From a checkpoint of a small image captioner.
Data: 101725 training examples, 15.6 epochs.
Rows from block 2 of the text decoder, named by matrix and row number. Rows with one number belong to one neuron. Each number is 128 + 24 x the weight over its row's rms, rounded and kept within 0 to 255. All counts start at 0. Numbers have three digits each. After the name is the row's rms in percent of the matrix's.
# fc1: MLP up (decoder.blocks.2.mlp.fc1.weight, 1024x256), inputs 52-103
# fc2: MLP down (decoder.blocks.2.mlp.fc2.weight, 256x1024, transposed), outputs 52-103
fc1.601 105:128128131090165111115128128108092116145145154105123134188102135128106094158112139128128128106128128128112161153159141128128128169116110110111121128141128084
fc2.601 106:155128123110128128128112128102128093108128169106094128165092128173117104103156128118128117117146128128191128106098150098143147139103128132128128158128099098
fc1.602 095:128128101128078145128109141132162028118136128162093181123128128128105083155160177129119084128128128092095106128079113128142045128171159149117128128128117128
fc2.602 094:087162133128150128079136128148125128117113080142177094160128141162128128119144098128121121168128161166143149169162082172128160115110135128113093129128128128
fc1.603 091:122157111128128111150113126128141128128159128093155049170149128145128101168128164128170155135154128128128187128098128102169141128128071145167114128128137157
fc2.603 094:079149128083128092128136128128139100128128128147121128131128097171128105128166128128128116128152128113128148115128134158174113138099117128121150148136128131
fc1.604 070:092128125123076128128103157156094128128117128082136098090128152153131162128184128101110182129103147128093128158157128111086079105161128170128145128112170128
fc2.604 073:157128137130128145128123128162128128146128128170123128145143091128110165128141163121205120176147119128128128106166130093128149128120093185165128132144152128
fc1.605 101:152128139145128128120197114143128099139102142102128112164128179102064165128171128128136103093152113107091128131095145120156138128073090147152141162160079139
fc2.605 108:120128092152128145128128171128128136128149122155153141102142175161137091108128167109128107083128145075128128112159135109128128122143108128111151089107148128
fc1.606 102:128175142087128111121171128116147128165105155143152157149128128140128147128116145065101118128105084098185128085128145128089084144110154140149149128142126111
fc2.606 102:104130109128116100128053128121154193127114104160129115151117172080102128120128096096142140120122115099128163148128107149103128142128128118109128140164096093
fc1.607 108:128128128128105171063128121128128148147128128128161113158099191163114155116135164144103125096094128145143143114128090155128143128102103090120168112128128099
fc2.607 110:152074093128104120109115149170138153156115128110128106124100102142185144118157107183109128128124162158099102128128149138128162123154096128156099150141099128
fc1.608 096:128100147143146114163128143080163139128157139077141114089128128116154153138128075165151188114157120092084116077157139155179154102142132136094128128104103128
fc2.608 105:136098167128113128141091135157179108137116101128104128103109113133147128115145142082128100109104128141095128073128157156128115128103100102128147121086089112
fc1.609 101:128169158100073150101108155152172128144128128139113119128128107128064128190128154128136103128128161128118128174155158128113080112098128128128128106128128128
fc2.609 098:128112106178128148151168129128150134102138154153153141128128138145162128128128141153132128128172128140114128103086106128073128123134143135128089128094128174
fc1.610 113:122085087140139141137128116109097170093128135100150128142137128061137153128128134115128142092133075100119128118128093101128094128128128151137173152113148155
fc2.610 114:099109130130100185128132126102142106128155061128156120128112131136125108128123151128110162128128108128094128128128110128133147142127119154128104128128144083
fc1.611 102:094101083108150128106119117148149136162104128098128070128128128183132105128110121128128128156128099080166136163151142128109118158068128096120155133183179098
fc2.611 096:141153128128093128120090128119098150162105113154088150101128128097105141146158144115157130128146121162132171128128128150128157102102122128087104163128118137
fc1.612 101:128128124128148137166166128143154088153101109099137142140128169075128128128111123131099132143135062128152128108128101110100112115128128164100128121151128122
fc2.612 107:187151122128128100095128128128096102122164143078148156128128180143128159109107137164128128128128128156134197074106128144159091147128147105114133128138114183
fc1.613 102:106165128128092105128175142140139070133107123128128128144145151128114128121106171165080128100140148128144161128151149128141078161121140128073128128128128162
fc2.613 100:128165128125103128095167128150080128150088128081128167128148165133153128151144134174143128120119146126128128128128116083128096128112105097087121129128128128
fc1.614 100:155104128117101128128128088134143128126180102133056178139128121128110084127160100186137101128128120117142128128080185115128079116132128117142128122128128116
fc2.614 101:128116128128147128128128118149128111155128113128128150183128128151123089148094128157154127128159103090150106137107128140108128123140165155128075146081158128
fc1.615 103:147095185141128128128110103079128095128128081128140128128161128128138083128128146128121117128078135128145105159133128120128128168128128128095162128154162155
fc2.615 104:115126127202120115098130154128162128070122156128157119159128112151128128149128138164128128124069128173161178128128134147128128149117150138128087128128056128
fc1.616 097:173133128131128153126113099146147128085128128098104145116115193128128128156128128203112168113101128128109148090164100128041128139128128157128128107110128154
fc2.616 097:118109072102128128128122128128118200136128128122134128108138183128121131146152128094153128109162128128149163136139174121113086104150134095112128106165145086
fc1.617 098:136160128147128102160128071128151168145153113128128128128164085171128128128102114118128113128128128110128067128119138147174172140128128159152150128165050146
fc2.617 096:128158128128139109132128112108128128097128128128135128128128085143114128146128094128089128096115151162128128122153128128159129131128100173125153061139128122
fc1.618 107:128092139128073149124128129096113133115078075107128158086098160089161112128135156155104102130111108106107149128143149131191128128119102120164104117128134092
fc2.618 105:110087128146128128107111152094075145128137165128136128102128128123135127157085128166129136115128196128127128128133090110128128102128160128146128089135128128
fc1.619 096:118136116128159128128148150096128128123152128148128116099107157110150186144128091128128100083153128128137128151090128149146134099128107107141158161174093143
fc2.619 098:135116150148085128091142135078147128136175085128112096071140128136118128104155166128085151154147128099104128151127110128128128060106128114112157127128128149
fc1.620 097:128128171144121105129134144128128164147154117159138104138162121118177128070159112091101128118128140128125112128132104128131128128148106117058128100159159161
fc2.620 097:113128133125152163164121155105075090140174128186100139145124084117160128162122128096145145128146128144106128179128125128160154128147113128127145181128160138
fc1.621 113:154128157128167097150128128128114128104151128092151128108152128152134126112128144128154109128128137128086167141156098167090169140138128163143128081068130160
fc2.621 103:147085122103128128124128128128125128077114128102128162084128138128132128118112168128088120106128122128128140121128094124130128128136149103097114162141150128
fc1.622 095:128139146097105138120110128128128166184084088128081114128128095128151088086144128128128128153135151128150143149128163099078128154156128105128104117128153128
fc2.622 091:128123128158128114128139128176136144128128128083162125110110069127162100175128128086150128117091096128128128130128128128167128128097191154128128128117138128
fc1.623 104:123135153111128121135128128168106124183065118144128140145171165128129103128169177156118128128128099148170128116176154128086115114124072113128195092128128160
fc2.623 104:118128090128128129124128110128100106166128128135128133182128135133128061102118102128128147147122100126099068163128128128155113128136155089128158107088128160
fc1.624 099:128128073128128128128131152145129129128180094085115138147128120128142134131118082156116104119177128108128146176083118151128113128150127128128155152148094110
fc2.624 099:137108109106160128128128104128128119153132128113128088132121033150128090105088128128124140137127149128128097102128052128112148128109141128160120131095103098
fc1.625 097:181106105138095132128089086143107145128100172093093103130128167128179073147141109112128128103120093123115146128128073141104115098151165097150128121142168156
fc2.625 092:129128087099128128094142145113128102142105115124152131113128128105124153128128093128144083146154168199110128174160109128141113166111128128128191104115142128
fc1.626 091:155051128152122128128100110128128079114174127080109113123139096176117119154128128131100128128170090090117187110128103112128109128166105143128146128121158103
fc2.626 095:128112128102106128144128128114128128123103132121119084112128128137128107094128141093098109109128128153128144165128123119147128099153077145166087165083210152
fc1.627 103:153128085060128105149086128128128128161122128169128128128128123111128128145163149118093128104164119101128142100107183142122179146134116164081128124147109105
fc2.627 102:128128128088128149100071091128128107157107128075107104096140128128098147137102128165128119128128180128192135085111128113126128130128178093128111111105195145
fc1.628 102:112128128128121136128101145136128128156107143073149128128177128135128128174107128128108128128180100083153175113113086139101128106086143158128149128128145128
fc2.628 099:067074162158113128109083101149128098100146128106115146152142111128128124122168160134146127166097115128164130110128154171146120128121108144128175113096171151
fc1.629 104:133128128128128121168130138171098150176109104113128083152148114158128128128123128112103057155157094095164095178163170128128115128095128177128070156156128100
fc2.629 107:131166128153103088125110139102121141097115144147118128118176128077098112159116114146128159131122146128158104128128128113153117128099084123128160145108098119
fc1.630 093:128154105095149128128107078161141145156132147128148128151192147112118181128124100088124128150145135114128134144102085128114205153104128103107128128090090140
fc2.630 093:100128132110128144168128128128128146128104128114126112147121128125145085080095160132163154128124110128126128128096128162128157151088112169114128057101092163
fc1.631 097:106128131172128137153135159088128128126128082069077156097099154128094125128088128154128128128149128128128169145128101128080155128128128165128124106128128154
fc2.631 102:166145114128128128158104177128114110128091134102128128128094140128120140138128128128189159128082147119136100152128079114168097119128141128128128130128107168
fc1.632 106:144112128130128141105099109131087128144128128161147128091143123169128128136128158094148162097134151137164112144147132116117121128143128130169093128140106140
fc2.632 104:179128140120160152133128133128086128143138168113070135131102110128112149117135159138148128169119147120118128086128128128081128098088116143091128178102161116
fc1.633 115:119150157088099128167163183128128117143128167128143128128156118128128128128176119142088138139122066122163128173128094086128128146166130120134088128151091161
fc2.633 117:108128137117112148101117128088128111128185131074070128150146112145181128107128098131144128153118114172138175081128128079129062118128120148098102132169144138
fc1.634 102:128128128154089128107126123112112158113119123135128111128165128150079126063128128103111151117138084138128156128142140123128088128128152128200128097090128128
fc2.634 103:140128128128128163128144128129173098165128141100128128104109143096128128163115136128182128128139128097128116133162101076187106128162128128112139119138085128
fc1.635 094:110147112094128115128177128096128128128151110147110098099128109138128139128098106154128169104090128079135128132149132102128102194114128128148117139101174128
fc2.635 094:128128146171128077111124128108137194128114107161143128128119128114128128169142153153128128104134128100175164114148128119097135163156158087068117174128113111
fc1.636 102:128100081147155128128143143133145162128128085143098151128128144128174128145128102100152183120082117128103152105155094138128128128129144117128095126128128136
fc2.636 107:128128137133149128128116128126138156175126152128168134145128122110139126091128128074152128128177089128085145154158127104113100175158128153107128120104130133
fc1.637 102:098150111116151128118113086148128128128171097158151165093111128123114088131132128115079106089128086139103132135149152128095089135144061139096147128137092111
fc2.637 093:114144088142141112118153072117127170128152155150114110134143128149128096157093088128148090155165116128104153148087118192131115128117131104151171147160128128
fc1.638 105:116128128163133175128099082069083160136113151128114128128128128113149168071152169104098186135128095097134124111069128161128173128143108104128128100126136128
fc2.638 102:119173160152106094157107153149128137090157155097162128128128128113128165154128128098120144128150147128117184128088166095086155128128168128119128128108128128
fc1.639 103:165128128137128137087110097158162128128117145125144083119113128075185158150115147102049114149097066081140141128095091128178174122149128141183102166098109127
fc2.639 096:128105116138154127136153150112140157128105101120105128096116108128128118162094109168128117157128161128109128092128147128118128128112128171128134107128179097
fc1.640 091:160093118103165146111135107094128128157128104096128114158175150158094152128128128128144128128128128133128126163128128124101128128128117157128128094128128128
fc2.640 090:135128133128112094145143130167136088128140138128128167100128105095128136168164150128128086150128059128111128128073078128098128106098097103121082128110152128
fc1.641 100:103086139122136128128175205089128128128105130150112128159150145128112106128128138128082100098115160128116128128128153128128128078142141103137116136125133125
fc2.641 099:128128155159104096121111113128082102097163099161169109163134128087140128128130133118128136088139051163133128196095138114132111128114128170187112138128178128
fc1.642 112:099141159101096154168128120128128129150126142154166162128147098163128128153128080148079120128146164128128157128118087145156100097128109113134127112155082128
fc2.642 110:143099128136147107085161089112095128128076128141115128170175138099124142128149062128128128099178188115128128175094150151119107117124115128120146163128128167
fc1.643 098:154128128128121160179128099128182099161111128145138149174151176088110173094128155104134144128098122079157089128159128128080153128128086128131150128177102128
fc2.643 097:128116099191091098154128128128128140057144128128128143128128128146162153128128128108145170090128140085153128128107148128115105128169136128111113153128128128
fc1.644 113:164128092062111128115128158104128113128112128174148128168128146141128101142114158128128128128088098149128121127153122121075101128107128128158128128101164115
fc2.644 113:128166129168161128131149145149111106107117133128154128111144128128120148151085114128128183128125103102128125079102128113153128119112161155172128137138091155
fc1.645 099:124095186128128154128150124128128103093091128128128128128075158097128150183089105164128128160128110107110158165118149140128142135128128138168113084145104096
fc2.645 108:105092145128114094159129148150141127128128125128140133117165152150095127150128128085091116128148128168128108128060150175126100128090094128128120139124112079
fc1.646 102:101141094128151106111136128128128128116128071170128128113155204128158109121139128166148143106141092100139128089145147115154141134113141158150168117163108108
fc2.646 100:133122102150114095114129116094128145105082128084079141140126128128181128126062187135128116128190164141128095131095117157105128147160128128128128128108128128
fc1.647 098:146135136128154101124141152184110128128128116158150163117139171128128119092162106128135128128071123083128128159103128137159169169150115128128128105070118118
fc2.647 098:140171103150083113128120088143128148128162084110128128119087184131128148146128128149086128113128128166146128128116128099128154159135128098128128142155110128
fc1.648 101:143153123101132125082105151127128109143128167128128136128100128165128156128149150117183153154128187122128153136160104162138128156187065156160115128128126126
fc2.648 097:157131128077114173095128096076098087152112128128128101159113159121160160128128128175111158128149138175067076128095150088128128107075150109127128128174189172
fc1.649 103:128100144153128128132120086104194118151071128083084128160099174164165114118128170102128168128128128111128128099128166139128103136135128116128106135128106099
fc2.649 100:128128104149165058128128127106128098111128128158163128128099128149128128178140128128128128120128164077096178173156120087163144128096139126144148128112128107
fc1.650 088:086128128184128128128112191087163128092128098137161105107146161148156089080128128097092075156128141089122143108128083128128133105179154082116161139146091106
fc2.650 094:153128128161172152109114128078166164137128128174149082098128148128128155128093128129114140105138128128128148141103160128090136131135128128100121163140096128
fc1.651 102:105208128124093165143128149084128150128128128128128114142180101128140128122141077109128121113130173108128166112128159128163149112128128150182081128069145152
fc2.651 099:117124128128128128144128128139128105139152106157101169185142118150128128158126128128086161128147128118170128158128097134107128152128128112105169114062149149
fc1.652 095:101128106151128176132099128090088072128176098111161128120128159138107104102140128157143160099165139162149132128123128124128158128106146138083096096097170167
fc2.652 103:112100135097112128150128128084149128141165054149081128119125139185106127087103128135128146123128148135128106138115145133117128185097179142125128160142128128
fc1.653 102:151108143167107128128127128147119095128128128152161139128133128147079167156104128113128140139163145128147119128147148072148141172128182128176110079100128095
fc2.653 100:180079124069128135076128166119091138128128128128080148114144128175135152144128104128128128189153096111128117116108142156128096076113128091110116128156140187
fc1.654 121:116128108128157102122128117137152128128182088128136092150128128117141139100097122128151128122136156148128180180128068132128110121134128141117158154119128164
fc2.654 120:128179128139180128128186139122121128128128137157128128128128161128128148100079128153106112138128170167128140128148127076129101128125123086110128092135108083
fc1.655 089:160155181118107118093155128104128095144128128098185103128101165128139159098144092137087164098075128136128100128122073119128160165072144183164139128139102105
fc2.655 091:159082156128163128113128079120154153145110128128118148128128128128128180128117146128094173106128140082128114130086128113116128128130147078128098117149128128
fc1.656 101:124135128128150163114105142158146120131105157161105099125176128148128131128120128087067197136112131097128123105179128097128145132128104161129112148114128074
fc2.656 107:128133156104108101113169109128146128140092128128128118128074085119128128131097128143128128128128164145152135159128165128156128171128116128128076126128087128
fc1.657 105:094141128128143160154138116074096089128082087128124142098128173154128144121128094102106140113128137116142157121133141148128128096155145111108085138136109090
fc2.657 104:076136090144146104128128117128160159110128170161137106159092140166128141130143158139128128128128128128128128143105101168118148081085148128128106163124138110
fc1.658 100:155197128147158075128128130133071113111115142109170122128139111074134128147148128135105128128157158128068179128155128078128097151128128141170128109128146128
fc2.658 096:169146140127113148090141126128128128128065128164128165117128128126109100128104150095128128128128117128142134128119114126155128125084187128124108114120181128
fc1.659 091:156128128119117149159166128139128128163128157128148128128101180147183128127147149128128134155078128198128149128104093098128128147151128128115114128194092128
fc2.659 096:128128123169128128151142106128128168171101160140113128139112137128138105082135162123128120156098104128128150148088136156128102149128128134162150128107153181
fc1.660 095:131132137128100188094109109168128132110128113100169132171128167188147157117135128128128128056153107185076149128111099110130120128078101137125128122128140128
fc2.660 097:115127108108128098172163124128128091124128128140093172128128107128138120128128186153128116128156128161152128150112128128142128128157155149128160155093108092
fc1.661 087:128147176107128173173101167120147100128147096118095130128117168094128085179105110128132128115150128142128143140128118158158079161169128111128101128152145128
fc2.661 091:123103128123128156128174128113141128080143098128155128137128102128081147128128103154114137166082128161147115179092114128128161144133128159128128128136128118
fc1.662 105:126128156128111143157128149101118115119122103154138111128160171176097084128154101128083128128153128117108125159099128128128135140118113087128128095128102151
fc2.662 102:087101128136108128115111134146117087180168154127142135142159114082128128128120128128138135170154105102100102128153142092152149128128113124128104128121128145
fc1.663 105:150138128145128133138175128163101100114098128128150172168128128113128096128142076170145128100085128117109115139092128128099154105128124128149140128128159128
fc2.663 097:121174155128128103126156140156142128164128095128183145175118177097128151089152167128158094155151128128128096138101128102095097069148128126155128148106128149
fc1.664 104:128097122080128120128179113136102074114135087115128119128152110141128128128108171103118128165176128079089126112149149097137128128184142090179160153128110115
fc2.664 117:095108197147128108156169114128128174128127114154145110148128128132103128143094128128141102097113106158148141107066128128182153108100134128128091166144097128
fc1.665 098:149136103128128119107126128106084105164128105126171074178156128110106174128121139176128128165172143095092153128170128128128072128141137159093128134128095125
fc2.665 100:110128141131128157103128116128128143150172089172128119099128106147092112107080128095128128154110128128154128128128113128128183134128105109124126128168106164
fc1.666 093:140128105128128128115128160128128165128128128128141128090128156172108186128177175128149128136128128185115102135128128079139156151128149101137082116144128128
fc2.666 102:100095128122163145168141121128115122128164092128101128142128109140128167091110128065128206121120052156134128128157154128115161128093128179151093148152124140
fc1.667 101:111128152158153157116106128119128109105176128128137124128128142125121134113116128128185128124102104131079128128156159093099128128156128133172086097130103128
fc2.667 100:175084150148131128118128128161156110108128114104128081128110128128154114055128150178128128139120097128128124120099174128161145128128088093128128135128094132
fc1.668 106:128156132128138080124165143142136144106129128106101116106079128115164101128132161095128117128088128079110098141112099098109088092128158118128162128104101128
fc2.668 096:067078145163117128132128128152128183120148128098135084120141172121155166135153128139106128106146128146128139136128118128168128144112128126176150128088143153
fc1.669 100:112105141091128107148142116135091161128087121154128110128128176128128128169128118163128122175100111128154115126133153096128098107128157128128132144132128128
fc2.669 104:128128096128128107138147107148058128125134128141113140128138113161098128128100139148172106091082181133116100153096104103115146131175128114162128128099142062
fc1.670 109:188107128128128152128128140095128128128128108158163144120063163128125106079147092128128116141128109124128099128129108128130151105128128175128092141094146156
fc2.670 108:108163128128143071104114128176125136118128128106159128132130097128128098089128140101131128128128103126128128106096116165187105128093128123128114128154128110
fc1.671 102:173161089109091179151128188099128148096123090128065128140126128148128095128128090168128128124153128128121116142093196107110128128128165115087104128128108102
fc2.671 096:128181119164128150160110108108128157128121118134109109128115160126147128135110150151128113128128153151128128128117061111176091158157105109155147088128128106
fc1.672 095:128128117157105145112145161103103128146102104185128121128124128096128147128176112167161175102146131143128171134100104112149112096110084170137128157128147088
fc2.672 089:128128128128170061067116128106086139128164166143128128128128128128134078158165128083128137116095128128128078139128128186128128077128105096147147101133143165
fc1.673 090:126159152082133120113155150113128150167146128115171137128128167149128148059133128171128158128128128128128157144120094128108097128128076150147137128120132128
fc2.673 095:123088118119112115106128150115132135143128110128128117128158127148137147128128083149128153128135156139153111128112128135095144148136091128147160169143128115
fc1.674 102:144113114111152158119128109113134150113111128083174128128128147128128146128128103157137113143150165159102163128128149165152133126139128128130128128128168172
fc2.674 108:111158130141073137150152128111173123110113128087143128158128128128152138158119140140055120128128128128128128119106119087134176128128170159171150105128107075
fc1.675 101:113128108128144128128134107128128128128143128128128101167163097128174113078100098106110150122128085112102128100128108128092156121093113093128128107103128128
fc2.675 096:128120161175142114118128181128101144093101128149128190081147098082104128148128145107152108149141147111096113158154142161128143128128097069122153128150128160
fc1.676 095:081190128172077127128115103140132136156143113128132108160128131071122128152168128117101184100128118154128128128105128132167101118128128119134157128127136136
fc2.676 097:169149082128148137109145095147150080128101128102143126128127125165154072111128164177101128106117110100132091136128139165075107147085128142150108128152108162
fc1.677 110:141138184159128100134129164109105128078091165128128147113088128180128120172172128167128161149128128128106118136104096128128155128128106142128134149128175128
fc2.677 100:065107089128101115075104109128128148180128145070128128089148159108172128128086110106149128128120128146157128156155086163128121147128128128157158145151128142
fc1.678 098:145099108128127128171163155149142101128128128151145112110128108128153142116160167107128128116167128074155127129121145128154128095153142144163155128065101133
fc2.678 090:171150086159121128128169128164113128128139094128128148077128128128109114096113132128128128105151096156142117128139128128182119128159128094162128119128128128
fc1.679 104:101118099145156128124128128110147105164177151128160080112149128124128154178149128128128126085094157146167163108128128128092148128109145181161137128098097128
fc2.679 105:113105150151128128156160084128146086128199128104165098121128130128096088128168128128128101128105106137111056154154082097162119128128154089101124128140128118
fc1.680 093:148094149128114158128108115166128165128119128120139144099128128083148149161128156128097128143132130138140070136088128167128189128128139211128082128128128098
fc2.680 099:166177114128089128128106172128143133128089165090103128150168128120116116159156128136108106150156151114168128128128154117157140128089167141128141108135181147
fc1.681 107:144146154083094128128137128105095087128128128099140165098117144140128137120128128178128088084128128128104163158120128128128124128126048128105101057098128128
fc2.681 099:103132091128128128128128161170150128156128139185118128177128100170110166184170172128144113118164128149186105088191128102134138120147136128164149139128077095
fc1.682 108:128100143141128136141128128159140130100133128113113172152128128128138087111095140128137128128120128111105128128121155128128142102174128152148146066118090128
fc2.682 105:156152128128173128098108138071128128199128135142138149136128128083125108138112153132113146128124141172128121128147085140128128128145128142141128095128128128
fc1.683 104:128121160163122128189150109143135128101149110128128128128102128156119105128047114107128128147115128135156140082149093114106097127117106156158128134128106102
fc2.683 105:135102128144102129163128077113128120128128128113168101116118099147128128128095134138151104157100180128109093128147128179128169073139128109110157193170086139
fc1.684 096:107104128086147103116147132128092149178128128102147128108128201144105146128128158087093128139123118137128096128100160123143128128165121158137137148104110100
fc2.684 088:128128116125150062144151180128128128103089194128128128149128096163128172128174128148128105128128128128128153098108113128128152154151128128128128158128128108
fc1.685 103:118112133093144111081136121073120067128128144155143101128128079101128158135128128142076088143159169074128128148089154136143128148128052185138156138135128128
fc2.685 095:133128128163128103128138160175131128116151128095110146128110141128163147153108128177143070114100128128128139128128172177155174084128131105128065128152128118
fc1.686 083:116111163118140156113128096114167110128123156169139128128170097157163128152115100128099128128143139125132128132128128148128116128158128178140144128149128152
fc2.686 084:152128085128128123112155153128107148089151128127128131088069132128125128128179128128142139152099128128128162108138148128128112109128137128128128161134144128
fc1.687 104:071128092128163138099149092128150106166128128097162158128127128128128143137160201138128117143096101128141128104167128083137102086140115128102130061128128174
fc2.687 099:128128119092128128162138128128128128079131141156113115112139128126157099104101105156116128145139091128128089162128128128084128090128088128139128135100133058
fc1.688 093:128118149093128124140089128128123128144115138082128128148138078137082139128099128185133140117128107107161109110147173128186175151128179159143136128190128152
fc2.688 091:179147124192140128154138128128186092128110102125128146128115184127089128068100104128112137160146128160128128113082128108128128124137128128087171103128178128
fc1.689 089:163141152128107125172138128156128172128128068128099105144100116128121116098110103128128114128153128114095128128147073092180110128116128151152091128080160128
fc2.689 091:128152105135128153128128137138169139149076103093128105084128140085163128123152127128128113128157109088128160181150127155130141111128128092155063128139128128
fc1.690 112:123152128117142147151115158111100128158128116173127093135116136128128138128128119102112125128179116126122128134134108166156128119118150128149128192075130119
fc2.690 111:128169147135140153139108105113128136128086161128161154128128130111192128128106128150087152128148149112138128115091128115128106149128146119094145132154146137
fc1.691 100:128128128141155140137128128140115193159110128163111141128150115147177128111128128165106154163106099151059164125128128128128119140098128166128122108117149139
fc2.691 096:128169136144101148140070084146128129114112167132128128153155128195114128068169128124152128128136152128128084128094128114128145100178121113128146139128128144
fc1.692 097:146128179074128108128137166128152128128117128128103128106172128157140111128128112128163139128132101100128142122075140128131128068128147127157149128092128175
fc2.692 099:162080167140128128165128090093116109151081153110123154128131166129150128128128128151170136125101128128128128112090110128128105138128160101084169140112128128
fc1.693 090:128128080122174128100104110121128183128140090089128154128128105128114131128073141067128142128138128179128076128097092128168128128099128125157096128136128128
fc2.693 097:101148106190171156128173143155128128128173118099127128128104128128128120132162128113121129145128139142128069184089128085128118128128088128100130112136080128
fc1.694 099:146128128128128128128094159128128091108131128114128115128093128103136128167085172128128153128131132147128151128128112153128132167143110100140106070148169120
fc2.694 098:087112145165142128111128141090116147130080151128109148141128174130106128145128087128128128128179093173147095137128128156128128128142128128142098164128153161
fc1.695 099:110128170091137128128128128104152133128042110151128156128109100128128128152121117160128170113105128113116128144156128039128110128128127160094142128161128136
fc2.695 103:128132128087125090128122128112128141128162132128169145118128109110135157064128136128141128147128128121128128128106137122146091128135079115128115162098128168
fc1.696 115:161128151125128118125143155166157128135112132110112104146128122106144154128128128098115098113136102104142169141128102123113181105081125087096124094139122111
fc2.696 115:128148114171128128116128117091131115099087128150128072128121128149148133136129128108158128175082128088163151126106135128095143102173128174128115154104108111
fc1.697 089:161111103105128157128128147161128106170182128153128084148140128148148128089128119162128158134135123137128094109128183128107139104128171149146119128128131137
fc2.697 090:119165110169176128114117122124094171128071128110132120132128127093121090155110128161157128113074167128147128123100097050118128153133128073139184156128128109
fc1.698 080:158105128147128156137071104128177107112148128128128108136135113128128106159128128084154103119160128128171128128128128087128128112137129128128092153128107128
fc2.698 086:156143090121128145153091128140147079136152128128155102162178128088111093128128130132128128107128132096087154128106128109110158128101162125143096133114162134
fc1.699 096:118113121142128105128166128164128196128128128128171153142092154128128128103155174196128141104152128128144128103128128112154106171161128117135169177151128141
fc2.699 095:172128128104116128113105128115154140111128128161127128128128104171149123124147165128110128136121128109115128089093128059128171118097136128136122115128192140
fc1.700 093:134115139134183128041123182143124138131136128091118128128141128179103098128128094095128110166153150102067130150081083111128115153131128110080128128128128128
fc2.700 098:135154153111179128128106128074083126090180128159170102139139110118149178112130128148128163128128128128128128153105128118168128128114169159102122128158081180
fc1.701 096:169120177160128128128098128134128128121156128128177114143149155113106175128128168128159148128128081142104142128148092098128147162128128128097128114128145128
fc2.701 096:165180166101128128168110134144173077147109087111103151109093162128077128154138128128128128090128128128128114131103116128132108117128087128121128128137096172
fc1.702 091:085144128108128190128128174111154119098153102162143137128161128128128128128193128114128145070161080157176152128159143128093154143103082128128117073128137128
fc2.702 081:128128128128128092128128152098138187165128128138158128118128167176132130148128159154128124128150102114118128155104128203128133128128113153148153128104128128
fc1.703 081:094103083140129141107113128128103128128157114128128128128147128126167168157154139128135123128128173128107128103088128134128155135128114095094128103123149170
fc2.703 080:093126128169128172109123128116128128128120128128086091128143105112128108145128099128147115128128128189104105128128128161105083128128088148159133128154186111
fc1.704 107:128107158131182141108120155140128128167101128128113128090155098148165166072174134156128175106105105128158128089133128099128128109139086128096114145128151171
fc2.704 103:128127105100149128131128169138183128143128105149150122109126101133154128151109128128128141161167155156082128153109101113128115128123162160128114137152097113
fc1.705 096:128177128128106165128103117128128137164083089128128156128134165169128103117128128118112128122095133128128143158183128128113102121106084128141128123128132128
fc2.705 104:115101148158158068142104078128113164148142105143116118147145111095161128128159109121130111107109128078128179133128128117095152125145137128117089184123061128
fc1.706 100:128148128106119110165128137079112128178128128113143077151153096142141128098151136116138128128107148150128128105082110131177112107084150128170156100144128099
fc2.706 101:128140155128147108107131156128139155153102128161085128128103128109126128123128137157138125128084124092157064128171121128116104095092128132138146168083106111
fc1.707 085:107110128133139076107139062147142145100128106087128092054152141155128128152128156072176167151150128155127123091147080128128156128146151128191128088128102128
fc2.707 087:114121135114073171165128128128152173144077128128159128160081160128180087128128134128152102100102146136128105154114128128154068180143160064128128128079144128
fc1.708 106:110128182090113103128084146151154149109173121128133173128088128109116159157128173128128179128099128097102137145052169128128107128113152128128128128108128120
fc2.708 103:128145136128122159134128128134116166132142111112152115125146101128144066111198131107059082128137160144160128172141128128128132128159128111109158143101124128
fc1.709 098:098083106128079091106128153128121128110088128130128160128128128125128153157183114139095079150128096128128128128116128162121169163077092134106101123094128116
fc2.709 093:132128115128119108204130150108158128145128097068099128128146142086153089171128142101129161114155140128121128128091128113065204165167128128146128128159139141
fc1.710 109:171128140145145067097174128129089114102128125114161153148166128100132108151158153128091133095128095100069164120158098128128128128136128128128102109128143128
fc2.710 108:126107143048128146128136166181143128182113128143128128105151128128154110128108117095128085151143128148132120145138128128128152083173128070096082121103085104
fc1.711 093:128075085142172110131176114087161084111128128128091165128128128112128111138140128172128128116128128113077128128090100128108165135128162128128153128141097131
fc2.711 091:128116135204135086128079155128091128128157072163108128135098128128170148128188153128160082128145132100128149128179149128128155160098121128128128126182128128
fc1.712 104:077146128128109145128118085165095104149125118128128133128109143118153128109128129128157082128137128128100160137148128107124128128103105128128128120135128186
fc2.712 099:140128125091148091128137128193149087170128128180128134128131103081160128137179117153094130165178118103099128129079128166128128127151145112162161101128135138
fc1.713 093:179160128128128100083089171128147067111175167145117094148148105180152128128139154105086128128128160128128110128128128141097128161163146133109128128128084118
fc2.713 094:149128137128149147147194128121128128128128128147150081123159090157147129162104128172128155095117158107101141074128128189124131081171121128128093087147158128
fc1.714 102:128128163130143154139153113128128128112128172128100093128128158140104118119107165128128128175111172099151138128125128142124128151094132128128128095149164055
fc2.714 103:128128128082123154093128157112106094128128160163116128128128090120116128115163128133132048128089128135128099138128161118156134113132094075084128131153128128
fc1.715 094:093128128147128128128139148130128165125090082125139145115128128110111128105128094171099163128128159128107177153128057159128088128166097112128128105135075117
fc2.715 100:149169104116148137110108128150113166096099148128128202128087122101128076130128123169136128128128151116166169083153128160128066144154151105128099119128144155
fc1.716 104:159084164106091116128141134149128128178096114111128126152105128149151128150101095155052108128128128115128150128136103172128141173128128103158130127128102163
fc2.716 098:114137114128128121128104128142097128112151164130142061128110128128160102101128149098158165091128133128197139128098103128128107121134107128093155091102087121